A small masked image model, trained from scratch: encoder layers 6.
Rows from block 2 of the encoder, named by matrix and row number. Rows with one number belong to one neuron. Each number is 500 + 50 x the weight over its row's rms, rounded and kept within 0 to 999. All counts start at 0. Numbers have three digits each. After the name is the row's rms in percent of the matrix's.
# gate: MLP gate (encoder.blocks.2.mlp.gate.weight, 512x256), inputs 128-255
# fc1: MLP up (encoder.blocks.2.mlp.fc1.weight, 512x256), inputs 128-255
# fc2: MLP down (encoder.blocks.2.mlp.fc2.weight, 256x512, transposed), outputs 128-255
gate.403 100:533471493417408427477564545522509473462424477489482525516460411500424472493478423626473536472541496521456448506505497497563427501503427521458516425416511570458509514389497564480496492520490535392469506507574479501400429533468630585502496509445526475458503487552506671506496546570494440585435486462580588491550481462524485474488506596567658523565504554528574533527504508543412513513531
gate.404 099:533497558471535492601475505509554441520450449521447486518437396524518498387463461501490572534527467527429469425525500466580541519465531552494550550488494473485456412521442473594449477471495522452560514572557447441547469483493510532483476463401501560461483507475481512585398581506469541572470442525507484485521627523616559562641430506513564449492545479581574541526415462427427463562522
gate.405 094:527532498434395469494513598447487510617458542474491392473478573515524437536509444492480481496528480568536457559474571527502500465509608449429551635487477528566432485528539480524474491503444604546529522512419464488482504471453529478468558531444498559513495449513435499554508541484575542592470465422475570523418472484470454459487283525554459554436479518502518525470490524532574511543568
gate.406 105:566453598429450443447556492634502562480440477577526461517517544447547541512518560396519484493464463548459520480588421538467498534497481599561505431507503497536541495460409408528514578417581449493470532501498457506478463506452438521542543530488456588604436497668465492522428431448526454492541474549513487499488501458502490526445540529465512497425515501497551499495544542454624487503504
gate.407 103:490565463534492492488515394526454424595480448547575571650536477629424524512521451576507503498448570507522477430488485555467443538501509456580453519475603536549446552476437482497469464437592518559512424524489556524438515477444474445437529534488498441571525407484589430442533460584544505523549497519497466575514526503499451569528432554540491452550477425392531642514539498523505460504528
gate.408 102:495481511520446481542496449624478494445496505508515544496469532561482543465527567484507518539541484475411382547494523481536545445489455480547506523533579471518502518459542470561453509494527573643469502455366477449504549481454572582493485471485475479457492523505460404604496573539576492494465491442570496578480528530466500551511558504437467457526421484652463570488534513445459455590614
gate.409 100:551504526508443532594430473442479378505473576503577483574468439572558493527529543522544483452559547589505427519594471439508538486451521465523427523510561534542546514503558540493579488474500483532516494492502502551489482475565464549438510454408483510555418443547475435568566484491488484549577535421536515517533462441505512501509614359548532503587462489509580527543542521503452491443525
gate.410 096:538456571478558539581582566550508484534517445594451580440513509455465479476480481604523537519485507529478549439515490438586529485489400590463525421558396403448468546509540500575508400623468548561517563525488447419470528614524434546491436543470545523531493463505627481545596437463506525526500562526481497499487490553506470521479566509527522536433516447495556519572451486535531449487526
gate.411 101:471467477534459532538514536518489486480504547501489455533401571501497493551562541552429552510555574493506486570421532526501507598523518414389545462514461499478480535430563571623478393460616539441515433574430506492557559504454567434476451500474520442449570533554396443485525513476491512517583526491453396542522436557491488525574540540511509538549443486504513550551482524506540616545451
gate.412 094:382433508511369533410552482563488466442564547477575537553510514420439492465411548454468461442511482496498475586588483468552409486525537422572471461437547519582432556490532524592474449543532480515493550389470558427524512507571463614503571483523532467565526534539474493480452447530463526512409448490483448477444512424520441591526341473507504525463516501525487503485454462544442445553590
gate.413 105:562411551532454489513595528380497503413461544536483610483457459462551491540447592501491510528489585520394575575601507535543533478521438449577540581482506462537497526598430444431556488415514475542523467430530559514429464497416487442522459544525463485479451428447607509444424570517440487488538498487588446463499440496522449439456499486632597521430454513444504465523539487481451467488477
gate.414 102:463590544456490460467367498575501473457569472496511595521491533500514561607411414526485452578576493558456575465529567518549514507515538484523496529446558525478548434478498542385565478468467480494521526480471473440617478536512629407472526475529495480463424474494527606487538443470578398612501507487471434441468507428528439515456549520608529450446462546410520492348543609583508537493513
gate.415 098:600493552477541439512440470536499539494529469514573458467596487478451582465500536473601560502537564486436435482467529551484504413607495499547506520410480484405507495572513492511473498499541499553446624456502576464527427510502566525460494463462458546531534460490551477501470490448539455451541461498487544490530412619443656528523472552525524494517490579458479533419510450443506472494488
gate.416 092:438526421454541547488450548537493502519365485563463543486488404500481530498467426575506480560497520578479560398462599496445453521500569428482562531504404529581446514468534452432458538562524533566538489462426510489492476556491496495575530434463487543472514477468553461508537510537531513479523557506519492478559560513640539418456486451462480585439425478548548525516440518602531451590546
gate.417 097:559487496465582578426497390491613535400418459504555528444501536571520525537474469528427446511488537467517469530530427465590448353582448576446508463530445454552465443456571521481611548527484462524497496460528545538418528462544425470558487510516497592469547536582580493505492420521447460499517479397494567397454476481452470512481556493542459496566513540497400495463527582562464512601554
gate.418 095:465487570421527480445588534537380346428478455445521448545505532545507599420489483550486537501474483470436570561534481599552516540503491422496543446421536508395586511451540557461499504411541450480410455538468494495450437583542482499522450397528397514575370493493598549436469577469478445491470512462464487431539514518504446458399486563519589554450506550455459472562472407447536496570531
gate.419 097:526527570447486417536586568514551434485520495532508529490511545518572504485499540509486540371447469501447468490501583539396445453530483500519463478473442445497555490523541486523451557451426463457484477551558457483521569488472488539508403562457390602622467472516471455542474555438529487443452580490515556575561511416473508544552528524654510547417596543489510504569546597517438563480467
fc1.403 091:484540374550566408524469462483471478553562445505468655490510458421490518509628464560540446542545508513422454424477515560533574552529530484480469521477482502551576446542509584429550554554552555476566468450600447502551453519484448489502499579448556543466500433477473577460467572513527530553458476457511510493458447542532510432478436574541526511452540512396489562533620578524480436498548
fc1.404 098:465452475517428512453498583548534410520492531586475493505578507584483410460447514504501486570500495448520576505483569465497537500493420482488543537534604497588464515570594511585476553524518442506492477386427507471575502493521428641508418471530476513424483539569502513555486523448529526536559506533530517533417467488432494387476493556409496423490533547499414453464417560536444496453477
fc1.405 102:461454481545494520479552539470492557480483395479455478472578487503466571536492515513562480519493437479420508516584478502502548442442472516461522477458510504509595431463439503517472523508483503486474519464536474467432464558463430434555424566472544448514524518575464466530581501550511534431467640598502397558466478537450493500523577475545601526582486475467620442472531566512423455510616
fc1.406 097:548540470593515514493515427546579520453545551360469531499521607509492516559494443514567521446495477483513438531470479444554525470457472472501484490529522538485517583425549487529476558549442465529498570533438533474515488436571465476419593555501477488488501427557510632449502534518420509479525419448471516545502529379559387510571513502522457546501473541423575499630434547603368585440462
fc1.407 104:492523605409532566463488546514489475530527530545497488575457512556491525544407529489471541495488460473492443425503504526422572527475461565453498452473547564542530557489509573609539528532431582452386429513446518477446552469546405501454457492459447498415602433453458485474541411424431466466525425495406578435389475531498495455539565550585512491541471407549495490526515484533602470514566
fc1.408 098:587502526485522516473478484520511481512453536486479523492521415529479531549468520481530607548515507463532503505487475552517502475456533473506475448411447446532506494530453538510447513461516477557547506460373519450565516553510452480495525524490566495459488493458433399499476407493417510502450545542569561481531448520465454523535464404582576561446476546616563564540526568471473609512605
fc1.409 106:496529453516544466507445456545476533476406457536409520509423493463429460593543465441557396571553552507548582509462432544506396489477480445421499532415505518539450591464602553512439395478536432474448391460540573522514563445511540479537430458521455566426522538543493500521545540589541537476524420465464546509470494518503476546507441536426592578542500499523516506491513530459534470526372
fc1.410 100:551454633447525495451467546452518466532483451480490570538560553422485562536538502517508484496397368549561508456377558515449499484509520447488496427387499582458450505502480520497461530516480523421499417540594478534481441489396510503486466441436516519510457551477525561568481416462524485506551438472521506497420368563545492504517517441491493573567511484428530574479492592475548478525482
fc1.411 099:452515563439493446512486501499504488510524604480571496448540463420516567564459400420428433473490568461443496514471610450583544473443494621468487454432477488497511443502532449556501536535431495500534545497482472458414463480493438551508492554456544443492504462523533524599498575478572483453522497426543543486476582429402489552535504425487366421522565531497519572537545457443469444423470
fc1.412 102:479513491615513505526481569452511540552404550465437446644538405488564503517471524409517511567599453493487556554405503531479478510539510509472494535483526596474539527438537466479476571450445521563536491501489504484510575505534446513507473365535498482480442474489536472413467472428465519476516464498500526486486441505555589479610527500456514612449567492500492590592497449513520463413622
fc1.413 102:588547501417460530506451431499549530476465549475493541523532571498429447514551505504413541403504479408545569537472435470429522561519650497484562464437521449434458421427478445569486419393410445489454427461463564513471483543504485489458413450554458491439546450436478474454414430522402526516525523486511466451480445465466485492404583451490507409529521550472436560473513458485532463467542
fc1.414 101:507525422580534443563415437484499536454441348453494433600537526446498496474510482536524500487571505511465429545456433475515483530531488493459532470453436507539595457552505430370522593504570473524449486479396472481482501487453522496466539485467495549527519420395533536493554574552467556423456499479470581642562578533531490526509487612602446474556548457552534453606533447489547439527515
fc1.415 106:481461497489443445506452443499466554474585505564468496486574437525452513512513600400434560498588464481573603515507500547430511594535535565469468445417413457505507608491512579541564514550573465528516569479515537530427527467465504525468400510474557511510533590604521429519449499445486524578542470503455520486458398505489487515390516468421405481515570467552524427435492550493463507455496
fc1.416 100:426470487467505611677497412559556495419533425548482503507468572527530460552544452585459565472451557503520523507521530512525460481436553569414494550478444440522494523460480525538534479537528475487542443561424570422417472528475547468484495428496527477577474537415504449481427400437432531507430550491472547492489436532495463449444434540508610496467472541494507461489546533514460552498487
fc1.417 100:512536529557508574527518513465550546517477495440476426496523435540509553506498522438537486447419536493474436489412483608470472468513486433494495398417552605553537499497493435498528454528604571547527466470569466464590521581399594515379524509475431523451462527535548514568410463442471523529567527608478535548566512460482424451541509371483461530435531540613494562516530489508493474520495
fc1.418 101:492541568529580457511533543541496501489517630447537451491537457465454446482437394491504420430528546539495601523523507516547543589477462561534486529470355420541487489498504487537394406643525436473508509555499414546508528386489461464511567505408488496363500493546520498546495598479461424491497424408499525532482529518460587481530487491420418508467571524531556471480520423508499505429576
fc1.419 100:541480501533468519455518517429498506484390532533450463428439558471414438464557480492473452545597542527516507561606464507421442502507539509531537458522371537534554436531505575433594350573495516512487460490612493572526472565443489491481518493534373405471470522427535439503482472404413474511612492447496433432576390520479575512514529481573566562578490460430527485453585418511564479522533
fc2.403 106:540470497493551539431448477547428477418530488382536488475384500519500453576595518489488604519497521530471508483474513484525523544513471454533614585558433420528539484419541415515467456495490455578513437542456584484553504576555533518457514532477546454432476447580528461440557561407478498430396488465507466552507509422428511407446400436616429462433483517573517417498534490491556450511431
fc2.404 099:506510537570551541498541379485582506548574597560492511538462579452509456479491472473515403487521427467428440517500522486460531465481453497502553465545483524419575470450480528540457438530581584601418491447480499546474574524498491459538526460602492525510531473570491530515498551539539450564449534590588547462511551464493526465476481521510423481414563418409454405343473451491525518419507
fc2.405 102:468519594422499473447559652392426527560544512467481497521478428465533435567470502456456465572482514529426429485496520453497475464537513555398550546462505527508520445528414527497510578448482538522530440495486594529485519506495540572513496460597464515589592473624420528541351462464532464480567477580564426474471549545536411452494510546498526499519466476504511499443544403499486459489479
fc2.406 104:467540515365544562437524557528509613554508514476531495481473554508481445510441460485531467448498606434483518471462549535494428549573525566523596584528511502482514427547526502555500458589525425430582525505414538518475577564562519478544446596485555505500517536539430558530467450482493502500505523396496468406490466477417379495532543507502450524551534498525568459442509469432507438511572
fc2.407 102:424534373519486548534539565529532518551599594466546484549486538637519513446494504484440420452485432508461372502440525444501553447445448503526479504491431501558532458537473492604450492559477485627488539497490558452512487530551558459424509410496506513534496530420390514488438558461443483563394553533534432426506499591543428450500479486564529477490501562446501399457562433475472560470511
fc2.408 098:547423396465518516464505483473479487502525509392526487512515545452423434574511516554450454545476440442492583543407462546474478489538598615512478466462518525530502493491451467589531502489481511463551509386585498482555481431442513565551448551565459584469346501426505496471423490465457560527495500501540414511593418491433518482407501540476513488489532433470556470479468468517541584591452
fc2.409 096:480478580457477497513499511514497420501507442575456468460555560559429593499448510508471513557524497503432495430599572437447537519499532484462434466508500454453544500495433490468508464535536468462528474504572498524500443550525460457540460456529422471510587489416461550521451446443418447610439489533443479469470434440497489480475528547414461503441443451558465488548356429486535424510545
fc2.410 100:491521456521574518472478587486569532389376427497483524488472473450482530584450466436549440425512404440583520523508536409503543468436452462508457518524515435509491514469564548442482507653478490497431532650477519366454474448520505574428523500570527488426452534493521552468567526506524578524531467468517531428454513485462538507465613500432506435569499616563516541425456578515549605437495
fc2.411 102:605528548492578575505494476501528514431464522537378582441511484534470557505479469538481438425477447601515526494517444502551468414542490596473503433506477514454485531519470475450543495499527478537523447635526551514520511429566467477574489496520484393399506473485510511432525531488471455490520558478553504494580506539546551500440415551376470448565518394571446513572582498546555407501487
fc2.412 106:423514490535438428476491499474498566442486486511508494469525553498509531510541471523452440564546578470626629549496448508508518525457504526510460434490413441478448522512576507604374530516534568532561478530559453507506508427422466490509523486551597464525492462557473452486375525442451506569487467486508435484516436561477451516502581547449435541564631482503436534532400593376419544614531
fc2.413 103:564475423485440557528587499519484518489520497669527539546518569415465532499517479496555445472458541464499476455424443480473529480494423547527532511447434557518526500459501556405418594515427551596570471518414503428506512474441520487443446470475508527524482455549482514461455555455497435552575541476463488508444537390547585514529526516505492527507551516572519433420512570539480556477490
fc2.414 110:454487522478528423454474558506531436486379525517504551430475422509445580422464465551541546499601514489489430544386444495473369499459453410514608567437454518475480495585537509488518507496523554516470426506485544506475428535393451447530518423504484504496511579560526531471462507446413461359510470466496556467474455556567502361562526576531561498500567497456462601382498472463514496450451
fc2.415 099:474589447461503420446479593553494484473443485527575469488463535395421380408527532525525445481478507461482541449521537462545521452567490529515514427533595562538440506510461541494395529485507514576489595439577550501571441564459557563523488462514465409485455489477522461389474522490477488514486416511437414513487458479459417464483465468466479483456503512535501399485527500485511483566510
fc2.416 103:496472472507500488503557488517504453432459539507471480456540483516444521434465462439419398488387478518515490577554523522490500600554538495501480471459355419548349574471527453537418535499532468527427453453546437487620527553538483527488434516475566469577549510504444502506525508529535521459464441534507528543511557444481428546493471501479552442438513468524538502469470635509570391439516
fc2.417 101:530532540527498583501442426474537553553578528493595424450529559529531478457441544488545479481476552504455516423501436489478524489415476500542555492485473465402489475632484499542441503601452524513496470505467531372572459566531453437456543442597462469485553528489427524529476473486497449412484484481482442551495534453546440518519517526463526465561571578544483484541546388513492520580598
fc2.418 098:488454536552494588492550507491531499491446468496380573512550556511468492417525529491529433435494599523528440520470535417477471499534465460451503443517480553399435491464566489516462490469546503429426425409545566514485391540553434450527562503562463534470466470480490431551507449443434545589509337575429491513506489522592530405423612507505477508563479526510565523575510456612556414527587
fc2.419 100:513395471458497495499530517472482516531538445573440458501497510520510497500425544448616508537532569498477434472459533519447535496431489524454378552554462531487466486534605518499530540528523473476551514493501474496493436523487506421497556558494568542559535508557450498541602498451457490661485470529518418547493433523438449575505535418489480497480431430479481415519509539588493517477562