Weights of a small masked image model: encoder layers 6, decoder width 128.
Rows from block 5 of the encoder of a small masked image model, named by matrix and row number. Rows with one number belong to one neuron. Each number is 500 + 40 x the weight over its row's rms, rounded and kept within 0 to 999. All counts start at 0. Numbers have three digits each.
After each neuron's rows are labels from the 100 images, of 14848, where the neuron reaches its largest size: "strongest on" is what is common among them; "patch colour" is the nearest of a few named colours to the mean colour under the peak. Only what is clearly more common there than usual is listed. The data: photos of arthropod specimens (BIOSCAN-5M).
# gate: MLP gate (encoder.blocks.5.mlp.gate.weight, 512x256), inputs 172-255
# fc1: MLP up (encoder.blocks.5.mlp.fc1.weight, 512x256), inputs 172-255
# fc2: MLP down (encoder.blocks.5.mlp.fc2.weight, 256x512, transposed), outputs 172-255

gate.160:504484543518566524503529500559519542500467520492534474525482483497457515504501499568512498475486518505537473495486580548570454536558534379501491491482607470505494504557476416461580507536520493510477494526488435543474558445478443510482507427496455478445
fc1.160:464497460534489555494461530458477487468496462497424411438518502477484481487546542573512519543543490469528500528410422529460428522463493474509481437542531568558535457514491468511589522471544528456468495511572448522400537461455478557429465497461436490506
fc2.160:510436423424428545523471496406570504531410562517518515503481493512442404441503486472442549394468502539411475527459386456475477501528545512498423460482576499486440534465504485413518452511556554518540482472512484575477525478525550548472446575499433505476
strongest on: order Coleoptera
patch colour: grey

gate.230:481467510563476406503521519542546378463549439489504472506546492482529475541494547576527467468460604485587519479518492536482523560443551575494545517480486471510538523512489443523512528549508436513608459548516495527410474478501529478527487455495404459535
fc1.230:478498481541522498490417580522508559529510463466491508546466508470475548498540527458509419471537533462473550557514493528539499511486477486436489570471478446483571511537533452453498491478439520519503556477533566523492525542475482457521529540479528475515
fc2.230:592481504527489452522525477515493503557508514499567496513510469509517556452489463536492472465529447530446513536456442524546526553564542496503466510523528512503485538498492557419493569452524501530513542490573583539530495515537526567478426522476454505518
strongest on: order Coleoptera
patch colour: grey

gate.446:506511444451482506519458465550453518483497502580461574499444508483499433574479491458420541486518534529452464516509469477480465520467438466509498449487486541495449483462557522532493506549524501502464561490543534447539456484490469461466523477473577532456
fc1.446:521564467435483438532568539469498502520516479459479564487445540447543515469453540534599493521487583539552565505434511479560481552375547450457525479498415544526499546464490443474514516509481482519458495511508511504575501507527489476512466504477454497533
fc2.446:540493529441431496436557560500521556544424554501405471533515532553548452503440535495504515484496487432525490542430539482528475485535476539428506468532518534535577473479550575495551517455497567480418526569465509556447492533527524445483487533531463506469
strongest on: order Coleoptera
patch colour: white

gate.48:434533532528475493497487488582534555485455530518552483531549497422465534484556466450495409568539501496502546440548459444458501547453515411462530482535546469506499429465454458539507496525491505499548491547553487465503592541493460445490509515571451424476
fc1.48:535528538560486451535510485489524473451512425583498507457540428536493480467487454530553511553502567529456464445514508481417564535491454484558524518518536457540494541456589466512493404456467499498555481505506480462459525535488512470505500467507466480573
fc2.48:477446486472498503533416533476519550458551485508466487583477437514532444459573539480536553454489542488500538530417517487503494450534515490500543559507453569515465433484481515559477541521470537438497508478541496559510511496555488507465542517529531502511
strongest on: order Coleoptera
patch colour: white

gate.482:520541496491486527553509503489548460543440528458454517439542468493506468520509470558471574470374489484488491495486498515554519580485533531470473541442572598442507464519478475493471532412511524515566459516549522481470513480546509467602478544504534509508
fc1.482:472502485531504515489514513538549502453415470515508508459487543514448559476493498476455567475448552458580516547516484464450515478454505451482512539507513526449531519507515528471518491506504487413517535508470580488488489508494495527547479531405498498453
fc2.482:523531552463504510536539505491500480530545480507517450550576442484495540461484422553512468548499505520518510539449496549461430462494505529554542581502544538506511616491484473489523496556463495469447491504492490429529534529519565556526493553531433539483
strongest on: order Hemiptera; order Lepidoptera
patch colour: grey

gate.34:478548520474432564509495503510526495597506547446494437476578503515434448487466420514520413511474486535559531475515469524479518493502501535446505510530521529515501524485512471495438518583523544420460510544461512581445512522546512606488566500447500550487
fc1.34:495482470465528448478513434462478506588547505496537459484504463465488522518473510519483490479474502576493437508498487475474481506579512533519399516440485456542619513459484516511387467447508522516498419498512484507440514457441478531502546505497526396410
fc2.34:454492517557494495492475459489438550434409461564435470532539447480435491528523520460473532475430543490445484444552551575565473526508473540501483591465497484513550533507514501539492526511534488487547454460498472555474506438496513482477419578579536453520
strongest on: order Hymenoptera
patch colour: grey

gate.279:472482543412500513491488456481489496411536417536523490552478432540492416471567555513510467472440488567510534495458552523518485505444538555494528488523546501466545467487549408506502490465434427421530496513536549481468572539542525533463451491462470480420
fc1.279:449556496567504487476501493542538513544437470567533530485454586435495533392534466478443532513439501512440460490459621444452546443478490453537475401506554469522481492473522546495519533561514504497502548506484462512501519586458514458423509530540468429503
fc2.279:529478478529482552498504574458449493523528455498533468506489536452495546543531469568462447509550459463441428544487534515420544463466468463536505494565521481522475452526476503451391458513505534485491542449490488515471470472536496535481558501486609507550
strongest on: order Hemiptera
patch colour: grey

gate.13:545554543484484503582491488507515423433516513445533464468466530532469493535491462481501522497505575540471540477489495472501491382489558522587475469506564487530514444521464560532584453481454528458459460492543485542514487449510462496500458509470447518539
fc1.13:529490507532489477557443560450465473491511527507536564510424513499468471552414552460467503465442527569547547511491536540527478477542442530469531535482477454500451532479527516541420508465497486426502503471535518524563481568553455491517531463479480558503
fc2.13:536502458463531536491470504581518542488519495595456545508532533460487452543559456468445488461472526502478519403478514539516414486450466520478504463406540464493549503500562528572488445485538508572518499504448430492481533511484451558454536434411484418491
strongest on: order Coleoptera
patch colour: grey; brown

gate.302:452492494531446529473517538494541589471461559538524498505510471572485437549401439510482470473488540496523505522551465426482496474502618505486510511460550534489586516458490485503540455487408523525520516538552567482518519472488557459501506441458537488569
fc1.302:474488502465470455527517544468427538518527531523505559473468561418472438440559488495526541484526432609545494514506544496477595494562429390487495458493561559460450495405486534496510432498517433494481548515487485540432485412535494512449504515523501533572
fc2.302:545552450460530542467538519527460554467509484547532459522510537473462527544486465482508471480561504491471415454536501490499482411546543489508511469420534503551507481543540423485535479518464527440485494512479551531570479511537474530616475467570531482481
strongest on: order Hymenoptera
patch colour: grey

gate.4:463478472530496516467460497438429473523489465521488562550492518543529539441492482527532534411507473517493486517532513504485496471535531549496533477465443485615523512524516560561528525456495539509455516496515513461490505463483535411451533512438499488431
fc1.4:511465426510491467553573459455526469445494413489521497503511495434529580467465406482528566429513511533428504479530450493449544456436524473536500467475506435391530447525496498460530480506514555523551472429493499525509506513518478512396462473482529517533
fc2.4:559501549512536416532545472464463548535579495505483590444491520513529527493431465507532624458498517459506535506448460551507511540497501497544554549402538478601503540535557527543501518473423441539432533470473496416394518509564554513451534480500466548482
strongest on: order Coleoptera
patch colour: brown

gate.336:529481538512531506526508532469523513413486484432461480540537445461485512600586452474470414505551442507426406542416505488532470521570597486526434523486481479529507532488465482495501559469503452516560451591431416460569505514508507474454479578441519406513
fc1.336:504531477475493496514465489473512543487488529436394577449477505513579436504424543410449474532442501533535493593510436471451495506507541458491508482511525525482499544583506557513563464528456456499510549545470471479536480481423515563464629533486537436500
fc2.336:490538513505465489508518492462459594583512494441514473408513562478449428466496447460466443487514490538510450532571579540480550452501465538512543580399456457511536496482544481462471433475492397517559523513461525511457517461516510453514575511496506451523
strongest on: order Diptera
patch colour: grey

gate.214:472537445464502534515599507513458545528463522531456430584529454535463432490434527512524490552528519459459493485531458498506516547454480508437517542525543527547548453555501471462548466481503551488477516514389499505485523487522426552549537567515566511457
fc1.214:526509541478502462516513517550515524552473524504560465421498508495446484436493540500544549460545530525504556465557499480512446482501487497500515476498561479549467560484489546457489418488481540492450509478519419487519490482532547506511541466476478435409
fc2.214:539533481465550438505516555488507497511504485580504512571530486534460422453438507513559502508558464524582571503527532526505498468536447478503552536543450497545470464535475526496457457483485510450490502464495500490449502476585474522500575492506478504527
strongest on: order Coleoptera
patch colour: grey

gate.88:452479482512529488485510519554546467518597480535464512524446424448496503518416446519480488510473519528459500522491531548486475534487545498487553435488474456508534440461594513416504521531526505532506526568516476480507505502442487479470436473462551460513
fc1.88:521522451433520504480546462543490483443498507476483493501520458488441477507544426498573517486547513478493478592516466453485485516520453463536512435444521517496461526536559514425469453432523493480545554576490558472495503495552513516486610464529530473508
fc2.88:481470515504491560483467488513447549471446514526563505496434491464487468537480529511510542522490496528492511497520523420499449550477475519508520464521509522483455467562518535587528504550578624502524487442524559466453489505502515448541542586502527438502
strongest on: order Coleoptera
patch colour: brown

gate.285:416444508512473478551499508476535526571513573490399526535472435481474500444482442473500501537518475516591525561460515501502418524450454517519495488586481493499492494513513579490522469468571570449523503454475487451553413501516491482505496459501444511458
fc1.285:418545495473451536512419472481472451519508539569485488497546501530468471505497493470481470498410578516522539483482497518454510526474539441496577479482517507514517532502462542477470502457455428466495428497462491536538465472450506549546485498447490590465
fc2.285:510475470497445507527500521497472494494499482457493535513518524466473433540518543465484520530442488480542483491494529523522488481507568501477532495537509502440470490572516505501538512469478403454455509488453531476476545510468439500529480463592518478540
strongest on: order Coleoptera
patch colour: grey

gate.116:488465482528514466461581437564502550552474503452480476498459509537443524472514497530467467505511489525554511559470493475460485582512494473507557342569548455543518455493519456517486469459524513521586458545525493569469489535523502538481425428457486494525
fc1.116:476539409518497522455520504483555462487485489469505507488533539569528550452495472488523510498545467481502503522521546509488537509518567464541447517475527429589524459461511465509525517509454526488511556478574542534466487519523398474474522495493549516496
fc2.116:471468403567482488515522443451527521480545488483487516485422551516530469504476517485428587491489545529521494470496504529454446524505450526486558507484567539488471490432450509475529478571506441447523525513465474532550474484514599578499489529477521498509
strongest on: order Coleoptera
patch colour: white

gate.253:528489476481508529567521525469556497476475440427536517549513464495489506517473496521507532549481507505551510482443450493450546458430553523541458547391543433516420523539505494564525513521410560521492472525579520458487623407504539524477517535556462501457
fc1.253:432443522465528496535520426523446467490572540445489508516497499544412515469445527488488536510471448523509480495444510494483504438475456501500480501386458559517514534497442570498500487480503495480542518561508466515508452547449519581536437490496480552535
fc2.253:453477548463517537505528475496505527427459518539546518545542504478536522513481523541434485489483505490481572549523552508547531450562459530440498496517598468578531501476541475518500479481457432493479506475534535558507556521550548499530486495498516507510
strongest on: order Hemiptera
patch colour: grey

gate.454:432420493468420455424440555543527497569468516558516426526518556564497471520515467528444480471499548486503515507433576533540510511529523520466514534505474464527490550534571485510495497471465526434482555505515379453503443495440470487534514616463522511539
fc1.454:492493555487487479506473439478516445514543509502464538559442536463507519485443466518494497500402505509468521598430450561497480496479429493540504457545468467506488474548480461558410507544481496508539501509529463569574548528500457541555517543538516452441
fc2.454:444570542494466487464422487538502522500500482444505467462453501532397479572469466541484543464484449450515456464502445479489432475471515534498514468468434457582546489514553545514469511522465511443459505539465584476530470567542501516511495555443467540475
strongest on: order Diptera
patch colour: grey

gate.468:497464537454505549475496456517505566528501476465522483489511485409487468519524428462507498542462537602499515471455511510532482435488508452464464486493569495475555446490441545514539458489511502460499527451450387518519478488551528489446556518525513404472
fc1.468:531516526505560527508450456491496478501547499474541506553476539554464560560478476491468466504477499466503450528565448575494560419396467431506530517473445515525517469517465557594522571472504520503536538556498535567512495566500455534518476514524454447484
fc2.468:599563456472536509644540497502500498424486530444514492471468569487472441480431453511537487491519533533522422569433515492518398460530499499555513505493460540481532473544505478524530478471411565417475498485526470475526489618495503526536538524503499533492
strongest on: order Coleoptera
patch colour: white

gate.181:496486504570422511460486436429489461459522486507557545471506508511451553465529574527439456478527480467551436503504501484463458468508503520511511467497506433482463460401494510528473544508454438509463547439467465504546510511518483569480446500477490511485
fc1.181:556516529549569524499516408506489463470502489511494465576503539513470531404475452499526485495496485483452563524619435508475505517498475480415519523549493495461503467609514452522442530476498529460530518506510498423464499461473446527461491481510519518512
fc2.181:520468424519501556533442538470486547498511443466495568483511522475502531480491533549495626511478456455426498483519503435526443490452552494494460456457553446475441500508483532474496444520507507505448525479497530481540471468565531498425562474492566566565
strongest on: order Coleoptera
patch colour: white

gate.478:564497528539476553484431483495520480497446555532491431508484452485515501490529426472405429460564530548453531453514537594494550470528503521538467486451523485498503484473491528514563498527527434532466446460460517547528495506482519499531544563557496458438
fc1.478:513550482468524527468465535497462459476453544529475482508507476524520500461490464565468511492497498499464562507484519509520478533485518482467442514487594514448542530473576531410510521529546517526511460481541501445455427564485543503509575408538544557573
fc2.478:535571464563501570495483526447499530469495529526468486532472411544494580568525508486464508465539552497543525464536472518498457540474506533527505444508497470507521491523444464540461532524462465534530444443517507458494507492519519485557453447430481518528
strongest on: order Hemiptera
patch colour: grey

gate.38:498523513505510498475416463502457468504449451438549551537416479527541549467498474532544523468523544541561533528366446466518471440505493485465549469503470512493575508554525418533527428530492521533482506538446518520514460506488477434523550496560490461435
fc1.38:467491489552447460529469574479486480541521542493411517504446481523536462440362538508515545472542479372525548530499472456547452506461386505449482503507484519531474492500397540421517520519515549463501521481535531504451514467419455456454556557498522496600
fc2.38:438445477581476470567417502488474485521498543482485541598517514512499614532540490525520470549533481554529581506522573536571507543487496476557490571519497512490485508475446517518503492534454539474511512555456506504425475506449533509544600467509455510585
strongest on: order Coleoptera
patch colour: white

gate.3:506475505481493513559510476473486501481545461475473509568484411515445500535454509512555470489506513532528502443533527520512518532529525447433509419443459471530481501545334504522564574492470535476542484565484504454550496451517579491499470500447559543551
fc1.3:457527511527525449519535492491549493438462481422478482420537510493482468514525529567472522471484432545479496433484469462527488472541497456435541495525476476519482470452534490450531509497441495475481503491446523528494463537445453517513494518498502520465
fc2.3:458540463498496504384519514540507441576516538464488524535580494469474423542575570499447561504518481474509552557490509509504377464524475462464517476467532477505429446522563504468539489532510522523488515531487467454497508503541439488482515563519497503516
strongest on: order Coleoptera
patch colour: grey

gate.178:502431467542518487557517390437495541514486494467468544512536508516517501485497460441558516503458436520534580543461509464527576532532512488490538501490475447485530463499455451506489447550519492515492518462509517479481577477541462467462466584434484434464
fc1.178:511455504479572496510571530541520454540462506446489531517450534431490459668584501492557544515470484480499511549493491437528464466494481484474468523531546481511480458501507474462520471498456525491487520505497511470530541464501476446422520554500408455504
fc2.178:485556461444496537479508494456467432505556375469539548529505469487569529546507419527417466528532570510446594516544557492432485496459478496486558487474498431529518469478514492488537487395442521471415484469557553479440540511572460511510494533394469509519
strongest on: order Coleoptera; order Hemiptera
patch colour: brown; grey

gate.426:498477445529537528537492483476564511453504461456504518476527398558445467507510534538487505543420537545491496463449528515546572472472510488448541475564457524483558452496488535536396574493528534505515518429551410425472495461406465498499475521508554502425
fc1.426:461535533505435446489579444529513504544479507478506523492435562462515521460516462465546507479465505508541509592551482475553478569575483409428483432531518539470482526503483521468493510557474499554530535579505517517447485474512450567470472507422530442528
fc2.426:492440470479537487570595486449522403555421535498469467577523523534562500502515487489482543452605533519476519509590430520517521503496490464519481558470446471450561516422530493485490477503472556475518521470537518558443538485515483464575550540516436452530
strongest on: order Hemiptera
patch colour: grey

gate.322:461522465510478443499492543516478437490498497532583535526549513586459559514454482523447417545492474457506476519493501578493545478511537440542532512504531503516443465510492473496475556524501520561415517440552550469471520504522490461531536499485429508510
fc1.322:530533485523481530469415497436459553504489515520509529544473430497460587516513488447457458567450480561491460489543538440573521479425528500550459450503392442459413581568479479467515485494545504557552525477512579478570486591458508441515519453528568432469
fc2.322:533486484550487552506507507496499488417504510512553499472515506496554502499519451455496541413471472513479538454488521549494575506566458534539549489539555481530608477557457476522473446486564525491469472462541463556457590546510474511489470551511454516489
strongest on: order Lepidoptera
patch colour: grey